config = dict(
    time_shift_ms=50,
    qk_norm=False,
    moe='expert_choice',
    shared_expert=False,
    residual_init='none',
    steps=14900,
    epochs=73.2,
)
Rows from block 3, named by matrix and row number. Rows with one number belong to one attention dimension. Each number is 128 + 32 x the weight over the matrix's rms, rounded and kept within 0 to 255. All counts start at 0. Numbers have three digits each.
# v: attention query, key and value (stacked) (model.blocks.3.attn.qkv.weight, 1152x384, the v third), inputs 0-76
# proj: attention output (model.blocks.3.attn.proj.weight, 384x384, transposed), outputs 0-76
v.163:088156152110148123087114088127115138100145155153182104134147139104126164154138139154106038103154158137145086217112097160147141105117100116068101171140111092148140108141165138124158140155134137093135164121102141068148121140169139135
proj.163:146141136153156100146137174111138158121143104139150142176122156134144077135086125213148108139128131085158110077116100144150096122102178140139133119097189122102108102152111162127142125094121141152090134183131140168089122145113133155
v.164:119134132134125140087192116100133123117142148113159120146123142072142142126068133150098067162144127120100118193152111126178125106093145145155158167140103107134139105133152083133148147180181145135132163164110154114147117064191126148
proj.164:157147148136098098127108096113065164120134181104127146176121181104151153139116100075111110180111140104072198123149120160074146102130110063123135131110175096116117123110079239100145094108134132133105149154110122150117153138139181115
v.165:104149153184099135120118150135125156128173060157159129106154164085067174174148154127201065180123084124147100141133109136132071060160122186118100137093136163101131151132162171163146146117113126202166101155118112120163063069157157159
proj.165:146149159169164093136211159085129121160124201106155155193131125120135101145095118147094094118116157103112156169162092063113125128125164099095098164120073128153117150173080105126139146112118146129109177081168183165142150139140098079
v.166:104053108127105128115061171117094103150058115134105110075135170123160171193180106117101193114128171141151176069101084161143150125139128106153128148093162192157115127115071092160142140113151136185126102128105089150129124113125134131
proj.166:116098154119098119120100099117155084129132105143111161068126143174146103118040177140144062078171177165162151153070099123103077158126139146176109118157093088132140151081156083133098088133133135097094105136126153095167123124077175136
v.167:140112134139138133103102108073086137124040150109166138112212072142100197126108127116141094175200067115113171116140200144100152173144114098128141174129067185092096115030090089169135143170052134170115127146162102146108192144087121083
proj.167:120168200124124162086121171076114126109125143137087186133051129121050073152106114197114164080093072115113142134099046111149192127109128127128240140077087128150152135103141121110106143123162141078129120095154130163110197150105144113
v.168:116166193147152103123158066106139171111187090147173108181125153149083111160157070159109089137113073116152080210120101116145165133147148159120139113092129066137178084152184129064103137143096060083143145138104172061145114090194183125
proj.168:159108119149200103133108120093152123115086173071147143152084189123135126141150138109104128144132116100100059117141095102125072070126214108106155172123125101112155056163128183120181161137102185116112169116189151119082132135060122181
v.169:113092146171070100116148142138164137160150116089064110126064128175136110119132164176152201111150125122149172121184118152135135100162126165100120087106117099133169157139070098104096092068122126099102119146192091149177141131126074145
proj.169:084110149092076145094123141127104155093124100159129098082147102100108177154193113227141095153147158112153133107034145126125128172069145111140096176132151150125098153131147118160143129138134115151135101113114052084120057113128161171
v.170:162099148126132191149106117125138092135115158121129134127152149150162169148103166134150119114140123114090099135077127118169096138119126113144126159105084107144086071159168081058121138144100106084072148189116141140106133151122084097
proj.170:115119127133093110094094115130131160111115127083152114120120158091082110107100079170131084132123167156169146153170141127115196154138146114149122091137124150130122108169169196151133134118120125121164108179097112163129131177134090103
v.171:128183165144101106112147102109156165087110112167067154130121121146131170103133130200145198123096175107134163143174076104122084128174176179101121125136159063119141099128091095082122137132126101130149193062097121146111148145107166086
proj.171:120169122128201125083133122073100152147139109157111098157145098199157185109158095105112134147133129104140083167119182129128203100085165123101101109104130126153126053098096194092136175151111149117108167139130145104111121175152154128
v.172:147086144136140104142123148127077115144028149152137104124115107133107141157191142134097105163169146162104107109098140132130086129193150135112158160098152163097143154083134133144139186169101131140133137166109098153145171128101164080
proj.172:143191156109107141145137149091090162105164109098107173159084131140161117146067183117112150102105110118079075174096101182173173119143119146145164059084200122130137096123059128099144131160141146132140093158125139144096135073141125109
v.173:104090075159161160219157148146096075090101192145094112097088125130147081123140123127119140085107183090137124131168190115153137097107120161169148085127096147129136146134087096108152089085159152111042110110140101175134145146044133116
proj.173:136189133083100105114098073126165193180143028117159192143096191072161181134133135138145104160118139129168101108126122210114138172153152071116107065110158105155113151064151115082140142138127146101132064128081150056116096147102149194
v.174:130110121082134127069165115084122149091111147105078158129148154059094116167100132093101106138129154093094167160113150082180144141107078113146141096159174139128161063180161093153107132092140067131154130100129124135140087141104130152
proj.174:089176101167143148123132114072143152169157183108175099119139080132152153125101142188130162095118096128104125128222107125162076098090151115129144195197092135090097126135109153133126106135198122143122134089141097097107148113104118096
v.175:120149105095149108115142112134149091147118172117110056151168193159157130092095132081092158131178127145144134108176102111138085130105114176080127151126151116130128077128115144077098141141124144082087158101131099113135105135052139145
proj.175:140195118098118085189129044127147135149158095166114133110100112124163125126165189184105164140111150133121076135123116119115216164123172113107154035152111120120127116104144101089092091148115149068122125161171118137125153160143217084
v.176:147139112124095133174126117123129117117124166159129138087170123106106062091150137120192118157149137093109163170127106205175155171091143103149113083145107185136114143143122145131063104106132153162154135139109113104155138153051055081
proj.176:092177087187107146153176204083100113135164166080125139057140119147052189117137128108119119098157136167092086114137132115114163130124162120134157152134159124110103100097129185091192146119095161131128114141079144074127129068109162106
v.177:202126100171116159124229135120097145148118164157139160136057135067123188140122135123103154143146097162126088163167103165102114116136130174122103124122115128115108129096157170133101147086112117095146150143103081155195115147195142137
proj.177:150078192150132152167111160143144045152132086121166120087112132147138113128101120134059100100115117110089122064110154178152162158107134142136162126170117112115101080096064082169165141094163153165084120107111150114147134162199108090
v.178:106101099084160045127098143173096136129121095078099103094081156101085160201201209207081077131112103126081129134146132160075168099135127097125131021179156125052138188182147060054122109123175125163122143147054117159154088136162155216
proj.178:211121127176128203151116153162103127127114161134195153128129117175104163145117168107180164151046103137097145116112117101159104159137108144136141143145112161085123127092163108119209059080082126105157162188134087088194126151085087145
v.179:159109100141139129148163120113148150150104169116154125127084152116161132096107145089126163138191146143181119122053055120106155079128126142131157173138181128087170054117098139130194140138161117132134121117115098079154135113095168128
proj.179:100143180139151104183176161133129116115122150100115114097166156140124141090109128102084144139115179162095147126118185163128155126074053186167065090106177136140106107037134166108114119132144099150164114039160126147152126141124098090
v.180:136105065162100174122140116115137159168106098170153163148116107151095137164103168170076126110097124201196151144162202125092064158099136122186066154159080140199145162087127133073131144110068106153164106088138132079102149217171181086
proj.180:138209181126123167100146144101082157084131152152150080142175142129120101116148106119156099214133177087121155106138186199110180091130115103134139131165104156146072111175169117112141130152096094089049200187103122152116068119122124117
v.181:118096116132174221123224163128083161194135117075139087118149177084104051163129085087087118103187156135170062134105142129127125173147106138155152146129127079138099075154130129126054093138103126107067105180097118106117113165123093106
proj.181:121093127168144109155025137139130145093150133115149141037157137132162122072144113142064090143180128187123107149117099157143143101156076160158110082178124094109080109118104126185137150127102116121165188137138125041161131165128126061
v.182:141108111104068096145175126121133130113136144126104148130131131146133137119156149172029107125124070106123133081126134089111185118144123104134101127135113159100176116077167133095117108164138146126096118164074124144128119192152180158
proj.182:124096110174149130152124074196092177103146179134208119143159147126163099149144118174177125108108145171137144070140124121126166082148096143154168124157174122096171198118175067088136138142046133099135104087136134120117168115149069155
v.183:092172123117179148125143154084104149162150152096097106130082137151186193124195103109107098128115089106101126152165076105139173118127115133065158210142130123152136150088129152114112095154142110110144143069137105105169127119137144196
proj.183:108135176153150186162079141126152129070110112128155150140101180133065112221093133172135108026121118151143178127102214188144191119112152122138121163073114172139151180092136144142152164102078116139137078116193150154104171178101097114
v.184:191145089075174119103160154144181116096158190149136104131152144132154088105108117114117134097148173073077144109013047079133078115135099154039178195136102106109158119187190126148086118137145154116202121166132145090141106100169164098
proj.184:054058128125183106119056121145165119177110076142176127148089132102062157128107130115143104091089159133173086097132142127128097233132193148161057150046109069150113164228040134137108167127126141081195140155079076116154115096179150111
v.185:097142111160117106111115121133156117174132160132117116152179181173135081161143088119167135095156188142097086105143128085104101160029105130103171135058132116073202107127117112130158138121170158131121132136130110100090131094112175115
proj.185:144112118140111119113136096123116122128130110162153184109124106148118129108007133140078142155147164117083146184066108107103100132151123170179090064108116137125166113175117118101168135166102089089130159130162119129123121161171119109
v.186:147106088181146123121160159110142119113122104100178084133160178124135114150138115109151092109134130177117135080149096164096176154124114154157133139166125132166093139072147078107044105148107091118156157138143127121186045109100137130
proj.186:134149119144068134144164166110143138131126125072172114144121094131114115143057162141159086102098137107146106097095113144130078107133184135096146118063105115104137139175105145148182107138121142120101144134108164134100101216107121107
v.187:207087175100148129139179193180135144167150094172160128143094165166132093143156201026105159145150160121137101113087068091163124107113129094095189163108102129095118139069075181126138204101139122174174075158106135169090129072058195066
proj.187:146077107185098137082132115095180106169159163150119124132056147115047138106121085166088134087119156082188139067086132136099127152154091141123087129118140107089103083212114181127160128138141198138096176164103171084187130073147172058
v.188:127163188125098111109093118090148145176154089170077118130120156145137121110089105069115138129170123145117132080108147132133085165132069108160132149105119135139133168175095131117112133076159165114154103080156079081081107049110138126
proj.188:153110129137101133168113203094137163126150044095181205160118072141086176090162137109104125087098139149138161143116140105099163165113121198142118115146076161081115129123143157195119140167184178138150156179128120153113113184140140167
v.189:115115143111134124086152076098084178144119128109168071131122124146210178164146156127173146069127126148133110114158118096147130108103109120152116132137126128113164118092130145134059121106156136137161138145147112072115092129114133120
proj.189:119135135142097134091075154086253101136145070170098157072073159134170095115059159147151180153085131121118149123082151159133079095160172131130125140126185177135109075069095135123138149112118087165139161110112134173116149071142125096
v.190:124126076094114180183114166068158129180130101167093157143060106047124152101086194148104157129166081235149133125119129187090124152187152105199042082090123090128118134185143143033129104133152137125096123134164163083117155073175110127
proj.190:056115115135118122112103124170014157091147163151102192118160109158108170154233152092144104098066110132116137127119166058117147080161148146110132157146166132156107119094155121195141095103151170130153099232100097158151185126170150114
v.191:156100092134152088137105158137103100147156140074164105074190171096110112166125141174166170126151092139136134123096107049181192103150136131187153116107144128139118150092166181148087089120152076171118104109154158127138190137108138075
proj.191:160207116164180123146086112135186039106091116121114101113132110133133102112122122111083150085136183079128136125153095138155141080135127077119115137112136186121139112153111146133168137124105140198160101077130176085193122114110144137
v.192:132185184125098093088157105078115104116135148143141124136097187142090078063128116150087110080105128185171177094113099065168158120104156192070139144106168112133147154120110192141141136107106112215089164130138174181137090086160084150
proj.192:144171106155165160061112129108146134092144145151194140133161097097167156162110106106170113169152157164116113129086166085131146109119074091149166131143069129136090108147128125062150053092124070166149116107143101086123141096117122089
v.193:119140146111064110093161096173089137159114137116147101106150136116092112193120160189047125121104088146118081204070124060121157130154148172153088151093131148152143164136195152107158058206127191183080089122125202158129154097092121089
proj.193:121083130157078126147126090125127154157156157048076187056113134145062150087121119103118107125120071153122111104206111156161115111145051079153192154205172143130146087155083130130129181120133097108138148148155104160198112110090101127
v.194:102109170143094087141128127090124138098107131030152169150145125160076153077110126174148137063126108111092194118184096122126136136221119100190170128101132081160159169140130071102088170124114091122103090144140115129158087106165164129
proj.194:127151130158107075204082085138191136179125153200124129141145182081137229132194150049119129092153155145108135117167104118065090142133119149140112097145164182138067091131096118157132108114130132142127075172111113101097112075140099129
v.195:126167102150139146120067138170112161166098149073090203169147074122084111145168076152099154134157135126137127103100088120083152154123168137083174108156133138132108123149105090100094076130153114079134053093120133143111124126118159145
proj.195:153148149071109168160080132073128138092155140089082128096153069099073097067106098094100193159132077076161183158129055083100104087072120099166144116148090092109116173162110128108148133157089138176167190177161130111183119135159127106
v.196:148182070153136127147193086174080124146137049099124078090148151123145139141190121099103093125116136096149112133164146134145139139073135123144134113144110118160142085120126080174164088128144141126089112156182151083147125113132123149
proj.196:169077170191048132123127074117120070135165103140083113118115186113191138151054122101060144154083070111065108092153142095092140209177089155129184121122168123114203138156136121109143102099150146137147125169138110101128131077093128131
v.197:064168163099122213074207155060095137124061152142126154077161181160101105204114117149053122167056108121122140100140107101044166071092161101108130108167201129161141150206095086083141175132131133160125118146084109128149106124151177139
proj.197:135178144173084132047132121150153149132161119133118147141099145161104114161064156100097093093151123147056132119095118082081112132129179125100132189101179192120137128144141136108177167093076095124160116151137075098149102133192120168
v.198:108084115048146124101147134147140132175118111138095157096161125199135140167050097215157101079135127142133100156196159151075117099115110059172144137108129120153166101134172066110072140069105158126175141115123109068078065136128138136
proj.198:127121149098108138118167133111132095098141115127132097126183139114098145025221110128187107158142187147218122125141126130110107103160151136132102123117146115149095120145123154078098091088145142194103120156120126214044099109173174179
v.199:190122133152122049143139154128144131099147152143069141083147111109150179156097139095133081145171128111116093115154171119177135099088112068118160150119126158086109093161101109091106131121089118092099161102123072190131116180172116068
proj.199:143212146082096135134110187143071180077142128113131116153141133134153101138099146122140113117108104152059137104112117154140098183156132141114130119092124098188096188117114126130177152157083142145124096196099100169128152132112141114
v.200:151089160104166098089082128175157157110106133139119135053109117166128143108144142095119231188097132159125063128137100151163122163150180181092117116166101152085145132132155136119158112191122109133129073172056115160132143071242137091
proj.200:077095092102109102116095105140113132111121122073099150129134147109171117090091103139125142092114117123089120098121187150122141110208113079141106075108099115185129152111072084140159159161141148149174089061148106178119100127075108146
v.201:115146094097154103142089134103108180098113136092110162091052102146192172084117114101107195106119133136138130147140167170077126099156077141124169148079121110159171111133118110139164087110107179092112180188145116179109092081198080105
proj.201:080078101068067068099129161098078205217122137131128125155136136106109110141196081181133156106138189094143133126175166089148127096118160062165113161135098130153104102119095175093159103095110110124080086121177164032096125150127169222
v.202:106062204187134130153152094123065135100102164131158185203149077183132179054211072046200121174179118092120156126083148179141061121099084138120175107217117117081115065045221186176154117092149162144122097117135110143106137123167028155
proj.202:175126101100120179058050159139131146154169061134128117184237191171122112184153135219092173093166200147184157223172161149112145054167251098118085130095164138146145137076175089143081122136147133085176122068141057144070135077021111077
v.203:116105212117106174124137125092105141149161119089123164153064108144059139157130163084144227158113038180121101139117050130110160136158130064142146118165123144131124133089106145121064130171114119168134146075115186142119107136152175113
proj.203:155082127089139154118063089143147160174107143078132118128114171156197000158143135181166180154049155123214207154063188131097112138165135141151102152100065167153123132146144116123122154088115067046175146081149098089133149114093148155
v.204:175122243145117069130159127161103130156068168114142141095088134145112146165134137146175144170068121142142194165165144176167125148103133083120115135117096139133184123100086152115128163147147138132079135163117104154120108103179149144
proj.204:174187161184116095185170180229122107166146093127105116089116156168134108137122147192140109108123117162149102090103114072130157183117142173122133139172129166139110142167145096145184149057124109110086113114142107143155088168115093084
v.205:103097096114139130151164143135143173114075078131110116092132143173145142151162139149125175170138111061202126109147071140096183136151109131151158114176067135135130140155152098073146135077087046128147131088134088196121097159149147098
proj.205:153146129119169202075084108157091111061119149109138116102074145162052118144123168159179154155101070146156067138108097088127163197132112116115131079087200133146118168074101126132130133164139149172050141111100108157216103115104100159
v.206:160060133144205127178088168151177086192087121159144134081089159154178146160106146118170106123157145126087130187063167079178130089087056109136099128116130163075120131113163060186138138097118138161063146092159162196116125141169066108
proj.206:146120164136113127168113166103144101179124128146179064121117071128175103167154114148118078103138165165140145121096143166154133118152173154107153105168141088132073097109128138088137087149195154159096091157095093119108117138120144117
v.207:125154085138097096057125127076183163163169146119105192149142123080099093117173162149116163124173160145098136173084095125114133190126137155132110058072105096140101171168115134094123085157130115065135166180147141141172109153051209095
proj.207:102081147130161165125151067142157079091095078144139169187117138122066128147117105139160166187162096064136114114139082144145070150121139133097098162148108060131147114127115152161078180148104138108174216180168145135181144187092153151
v.208:198134119074088119146169160120148115071141110124133132072079112198101110067169019028049179142087072162113128126096145063117146134159184073121093136120133118147146108136109180086128125171162146082146100172152113196146111155172106170
proj.208:132076052136152118129135130152099160175147107058179174181136054152215193077137175132154194088117092121154115117153159141173167056085146143076125038074156175182123108158160115087130084099134114162072135150086106118083180083107144144
v.209:127152098185101201149136103046176154145150109164098118195157207072102175144153190106065015129121134073127069150169060158083141186173173119147111137127144123170099091055145087144157100177143111118114161107197155118135184154095045119
proj.209:143082174092149086112137146141149117147063099174167122153082117204118131089119123030191106203108168199102074131102134122109095110142152124086137060121130111145105197192112135097121121110120108169151095118159200113158103142116113226
v.210:115120094143158120187136164091136100110092152122140032111144124132176118123136106156169153078103145179171111106125098149115106172070151128130108071051158196132139114165155126173148164116185141099130122112145176080146136121126169163
proj.210:077107090104178115130083188143118060112120059143144175119159156131149171066125130116102115154162119130183110034132131090145207117108120156099126146174081132116175134099123060158088107104135143102128109145083101082109153186118140158
v.211:137127133139151108164129115119228142109158106108125148088159097143205106114078132130197125104155104103099117121162176091105133152083097120093111132124097120067090175112136108097111063127141188152172154106091147096086098184114135140
proj.211:149173090097135155119144132137172157084109117187148119042136163089110127095121089120104130142148179124120209178070110158111168183130122154114157123161090143211131159127120158112113158107105139098116108171125103114160066091090151070
v.212:127157106149149083165131174113113165187095185149134139114122073126073152081125137169189125164086071120102106184169167160120179104101097209186163129207166157201081078188109136153116129146156155080071158064097173182187173167142147148
proj.212:177082148171139140075096131136207108081115098161143166180100077164162120192143144115121157137112189106129138128182107118167136137089147074123153094156157125109151116108164111133177127119135124051137110156163101141090120124106096119
v.213:111158130123132099255109136154092138106125099086145095124161091068080127118070078067152179155130154133119127131121092094113134068160149141105047129133076151109117156169156151108153125143135144119134098146098081178101148126115105199
proj.213:143138102074112121164123067094148119142178176052161098100096093117168162131123130123094141120093091212144171121144144111109137111144121141139142117094153094110192099092099159136182134122113152109091165116130129155144191209100141129
v.214:161187156141144107122128099132129143172138110079108126080138115083121055091179139141139117118073161103097116083113114135144166088126135138179074156163084165161072136079148085135047117145085116193085160173177098191198187131085175162
proj.214:140095131163081151209214163136125114112141186166128048144138106149100142116116156156085178103107137099166171142114118085136116134135111098125179096101118082085100090181097145061205107176158134075140106124119114151047148157120132107
v.215:133148099126064200103133135142149112101036041056044055138091135075090058173127027068183121197119120113131125078114089104095126154123092102128091119112132175090095138099129147136072155179138088115190091175108089079105170129140133191
proj.215:138122101085107093160124102125046119083170119186124100111167152115104155118071139141093181133147070102179151138110109128091098048151140107127124139138129071183103125110108120070188139135112099130063127136109160119162074123148132178
v.216:109196070148169124148161141079114107158113152154194121101179139091144161139148175191110122133107188152134113137174123133122150130098106095115133128118083120089102154139122119131155111132130123131133102149131100174123137100137067159
proj.216:102133186082100089155156147149149150121071105092145101166046136128159167124110119111046185149184134142124164072062127151089099188132178143125142119052185216126168188157100112127125144107103122136146163125152203093116157131100156111
v.217:141154153143221057038147081176122123132182139096111161149147167158086165127130162201160129143121133116164170123213129061081084076155116162143102111108090106107140151084181109072067117124088117128172073142122110106092091152097183113
proj.217:107107159090185149148128122159107176135185116170130134109136141117148124127119130090102134059175148130096155087100122184106198234064115152161152186160152098145156142155103077138127147127091116143132142111090176136151100128066111055
v.218:131096126138143068071106115127124139120101138129105085118114118100099146142131096188130139141107134145121138077095122094112085110073077109124097124165143165154142207125183068133097155183153160153104137096145090103122149135122133164
proj.218:111085153053103109160129093140180116077129180130103107131131143155136227155119097108141106151163197132140130086181114145130168103090113064171164044112123190090185125079158149161164166172160102096151122104164146092163132061127149124
v.219:155165141104218101130090186155146152125190159098075160122096100143125101149120152150155167132078096174081096127151179124080106131056154123137149158121113130094104061132087096147133147170129117133132148105159092126165154163175063071
proj.219:103153112119096129092135060070130037117091062079147093138118161074144132165082178114137094104206142106119130142113077083142130094118118087119154129141117103157166167135170120112122128196077174152154151132150147120147084169123192150
v.220:116127195087111140161105151134187096126117136086154112111076066151124072054163053104141167107094116108113137135085114131162079161193153135124125109175134126170181144089139125170121089141117104110078078165122069184108196098133184182
proj.220:162060148073064117109125124099069086170158129148082193152135090118138142062147110061133180095070106193179154057152198094171152104133153071117104099075156103096111094105115142117134075086127177161110108138139134099131176068133090116
v.221:156112043135129174085168134167080048125112101183113095103203184111209168153157158113066114192125103114079105123134142068103127121068136164098138138085152103104128096064143144112158143166105164151153090149103105156142202082155129187
proj.221:065111094137149072179092105139158219121075142090127162203078164119101153134072127098149084179130041118092177080171075137128161102177124082132157139114112151159131127219124174110122099072097034154131137139160160197177100188154118170
v.222:114081152188162121157200103099125139104091129107134157047125093096137162101088091165161103115179136076135131157174115146147034117057129105168112153141048077137124105130128102088104131146129131149120124048091118052113084123216065115
proj.222:115182153113127126133153099178135107143128145137178130127118129106188130168110130130187178118165184121151126117081196110127130156114101092126140127059122077111075142105156129156063174129180099143040179161139143152164131067143147089
v.223:105160138172130122116188098067182095133127075190128147132115179069109111145124161040114154175128145128103148114044146092111108124137130183104090058140105084165141099113135153148124126113102057135186127078146151055118086104120101136
proj.223:113191138093093130103102110133112090115145089133084143206118092125105190155063089120151120095071076159163123121174088134124130144138196053088086088126088130153137187159166180135142128124053168161102101095151078182122111175164117154
v.224:097151122183129115147146112148102173203110185134122119117140208135142168079078129110133133134095166143122105168099149141105102117120163095138107106189117119130116137150170126080118147136136130096129116145142118157093163122112176140
proj.224:090140138110092126134135123093079099111141087119143089055117081130157121164180103106143145120148101113147134153126137083106141179142122186140109135065119090157102096173109136146068139115108118104136097110168086202118134155171105163
v.225:155160078171151158137158106137137128110172101123193109081186079133060148148170097152138164067113186184203142145186126111118108114110122124132165114163132112115095096178134133152107121117107152145172123151129123133117129101141128191
proj.225:154154146110142118153072081105173124135152126156131100120144117134172154119108170183083152158126183067122122171116152141096128144141173083142104137078131152102072116084125127109107074103116201119075185121081104104157113162151104116
v.226:132090100128142099056158109133123121132134084139138104099137151137146117180119132143154138081129121111153092146154200181155060198107151115121099140134144082148105097124112120163092122157107171146132120120117090145118163112115184137
proj.226:109116177188120122093155128123156123140156129135112074159143121113172123096129109074137133184166151099140159112168111106077118073210088125136122117094070172130196124124143110138199175086170104103092112116153105143105103150143030065
v.227:115133112120118125138146067150157075129067155170142121156134088154104132104155074098105197175139112090087096081224066180136151148167145107125119104170171088016096105130112117132121079088139136114083129186135115081137153139083172142
proj.227:106138125148108128177107145065130138151130125095088176120179136120115166154142139142091129085079175164175156160043166112120119131160106087115155183132151158161120132116162130158155104128140137155194147163137068099113176090112128147
v.228:141141140159068129132085195111101113152195149108064106121116158137139057136115126168172114150109122141155110094146158140147091137090130167136191106127070103191076112212099149112120129144124095112126135137157112124142154131115186135
proj.228:128124117109142141063120081078122158148112066172143142120096153104089146089154156051114152136095150142141116135168107131137095086139140155162118177145109145101149120167149070152196116106168121111145141117134177125131130132144087103
v.229:120100136096113136133154130125168139143119133136151115123058165124134079154127112104124109099115095218159110112074074161108138160107104134143129106138144138155151128197131126082147110107135152099131150079163091143122158059098156155
proj.229:069182108128129112135064101145134139161082126113119177155197091128142116095117129079155150162169159090088103111145159126105139097116108071118127106150115138114113134136145128141085157150142081143126156126121084122148116110114144118
v.230:129140100110126139126155095126174122095150069173127082092119112140108183132193163175102127133185159095112121162102111121141118160101120123140107094145173096138098085153104142101142134155112097104150139150151133127178116110094105108
proj.230:170083098082165137146137101122136112064159134110194106145097168139159173125089132183151107134117148098101128148127106082134135130147150162114131175134110149147153139162128128153149144142125119097125112121101149161118153157081108118
v.231:152128102170123084100103092142134137163184094099106105115160069096078146104109117149143106135083123131192173109133115126190126117161129099163165142198159166149143115113189179164058187135117100118148136118134173095035111104084115114
proj.231:121130134084166210122088127084115145123159134128152137114155158159143100100144091158144112142119212151135152075198136124136160172125076169153128100103071120115166097139092087113162102107095155119141174196127153188143194099192162141
v.232:127156120167145129109148138113093094174166188100125124175081098158198139115110102111160133101070099153104139097130111151109126152105133179120157105096091180176169125168165154098162163085122109142103115121120150171144109094127132154
proj.232:120144143181107142127069133148178137149084138099163158092167139106107114091124122077146093138116167126167078087190131119154119097143114092127139141170160053066113130160134106102077109114161136144106104156137083136134088194084134135
v.233:122079132099098151150091116190146137108148157136053131177163130149100140148127128129083104155135128091169132160107148141105138123156105053163171090120136167158163126186123092112109130120144121112120170122145139124157080145135101144
proj.233:145146131105157148092130100101096132096169130129145193110111139096104107121139118111167165098125064075146070136130104118145153158119119156100142111121154142121125095092119124193119111164131130116203165144133161200125137089115144111
v.234:076170119113168144078149072105134179084112120082185124101112107131141193139112145173101111080076159058069071163152064124143161194153099166091165096125135230074207100231150089102191173161142076146102102094153157194105114108200153078
proj.234:149102099148105069210137126198107114160120124105184096074025145099095218091115098116100112186102058140122117115143126151161047145171125128119133148100119096154116163109128117133099098137133128118135149110130100103174116140124100138
v.235:148084163085175190146114142136132182116080124152095142117162101093150110070161118112104071069114079107169211140184155165149145166237099103127105102125081102080091135100101173176093156090083142129176157096116167133131141129083111142
proj.235:136127169157073173171095188114138104144117174155150093108149166047116086157123137099117162104101112112175146081142152134138156113120104073106111126129138160101045167051179121103166091145116060177148136165096106056090120152169091142
v.236:125125145107133098112099099152157180108108072107161109132145119153134158194123092092121075105129160085103122139107140131083136114134108080145083121132131152081107123171117081141129095142157132111126119106143127154143131176190103116
proj.236:144074126132109161126106132132110055140162101100125104079140138145100152126117106162112105134150101094135189125145071183128129139108146177077160092153160140183149118078124134140140166145135154112124104173117136160212105101093136132
v.237:143131130132145088147160128136126139102121123138125094144108132138098128144057140097130146146126144185186168125219112177128140096121132076119155125146150151079137127115098172160142122087132130108118089173141153133091102168118107132
proj.237:146100130166103106146081114134115075128157112086099154129074156108176111188152155142092154109105178131076129146130115130145174135117125119170117109150140121100108085114130123082137096119118116163133135130125156144151120109159137085
v.238:164065091116083194097131143156131139155129124160114114136129160189051144088144135160083132150156101165157185141147132122132085145211148111100153101143160095116165145114117150108092151156084147145141090237165189155106124141108102160
proj.238:196119132074163129159107092090130158107118146137115159115166085144155183114126073147122158129154183154141087131100135080075128105127134126131097096091104142141108106100106146148105071108122138098161173173127119124041119133135071079
v.239:126164120098105076164111145088083093139085122116094087168159196114139086095113147145206093128128093187133137127083133162111077128104087175121133111132116122132093130163102121135100062154140123146163169096083114072138168166102170134
proj.239:053147081080111130153151127141130147121146142164126194172133071113097156078135113153097164138155126155082163132113121110144143110111149133180106113157029121152154115155155103113158131122119080133151171135123138196091121158165089086
v.240:145126119126139109111130136095116135120130164146134132108132128117130134125127119128129121120123117131112148123144120136119149119134115130135148145127112148124134127128117131131147131134125124122130138140126125144140130127132112139
proj.240:129140117126134136142127110150139123126124118122129119139129157136140112117134117154126128130123131132133126127119129140130118125116146112129128113120149115123129127139119123128117123124121110128128132127132125107116123124103136111
v.241:130140120122144148119141125131134125124116103135123125112106134132116128127132128116118116116103141122118123107125151124129119118132118123124128123172136143119134123132122124126125122116142117109106127134122144133109125119125131135
proj.241:145141138129136110138119122129123136124123157140124111133131125128135133117125120147120136136134126119131153119137116129125123115127127131123102111117121150136130134117146148121124131131134133139140127129116112125138104110111136140
v.242:132121130114141114115125121110136127146143113130120125127140121134117130147139139145147127123113131130140110122138116149124120122128124130128115119139132129140120112143113124132120133123137125133136127135114091120140135126129138138
proj.242:114131146130114128129138136134118137130134129124144134134129117138136125111121127143118120131141114146126128126115134116127123131142133137123130121122113123128135137101136119141126138143135133125132139116138136127132119129125130115
v.243:121133126129132130119144124121119129131113130141118142129130135120116130124131128131134126134112113135119140121129125124122118122125123151126123117133135124136139122131111127117133134132129126133111130121129124134116133128136125125
proj.243:132129146129152122129127126138139127123123120129148107134130129130131129136123112121130128135134116124129117112133118137134127126124133134120121127132125121126134125128132124127132120126133135137127131129116116122135122119122134122
v.244:117131124114133112133131137144135117117111140115129126109133116125138121141127121126123143128127133113125119143131122112140131124116118111129130129117137128124135139131146144112123129116120122134135131118137140119115131141136103140
proj.244:134139096118108125114118127131119143127128126130110151122129123133109143109116140126130139136121148129129132128143132118109133131137124141133137138126113138119109103134120123126134125129138146128106130138146133123141113125118127131
v.245:140124132133126117107122111110121139143147128147136131143141130128115133134139145125145122114131126135123133130141117141124124136142122145139125125126139133155133124135115127125131130118130133134143139137133096129135129114135133135
proj.245:124128130121132125143136137113127149126119117118135122131135131130151124118132124128119118133140109130135110145115127137124133126130139120123130119116121125129131131105133126158131121117121125126124121095141131117123125138136132118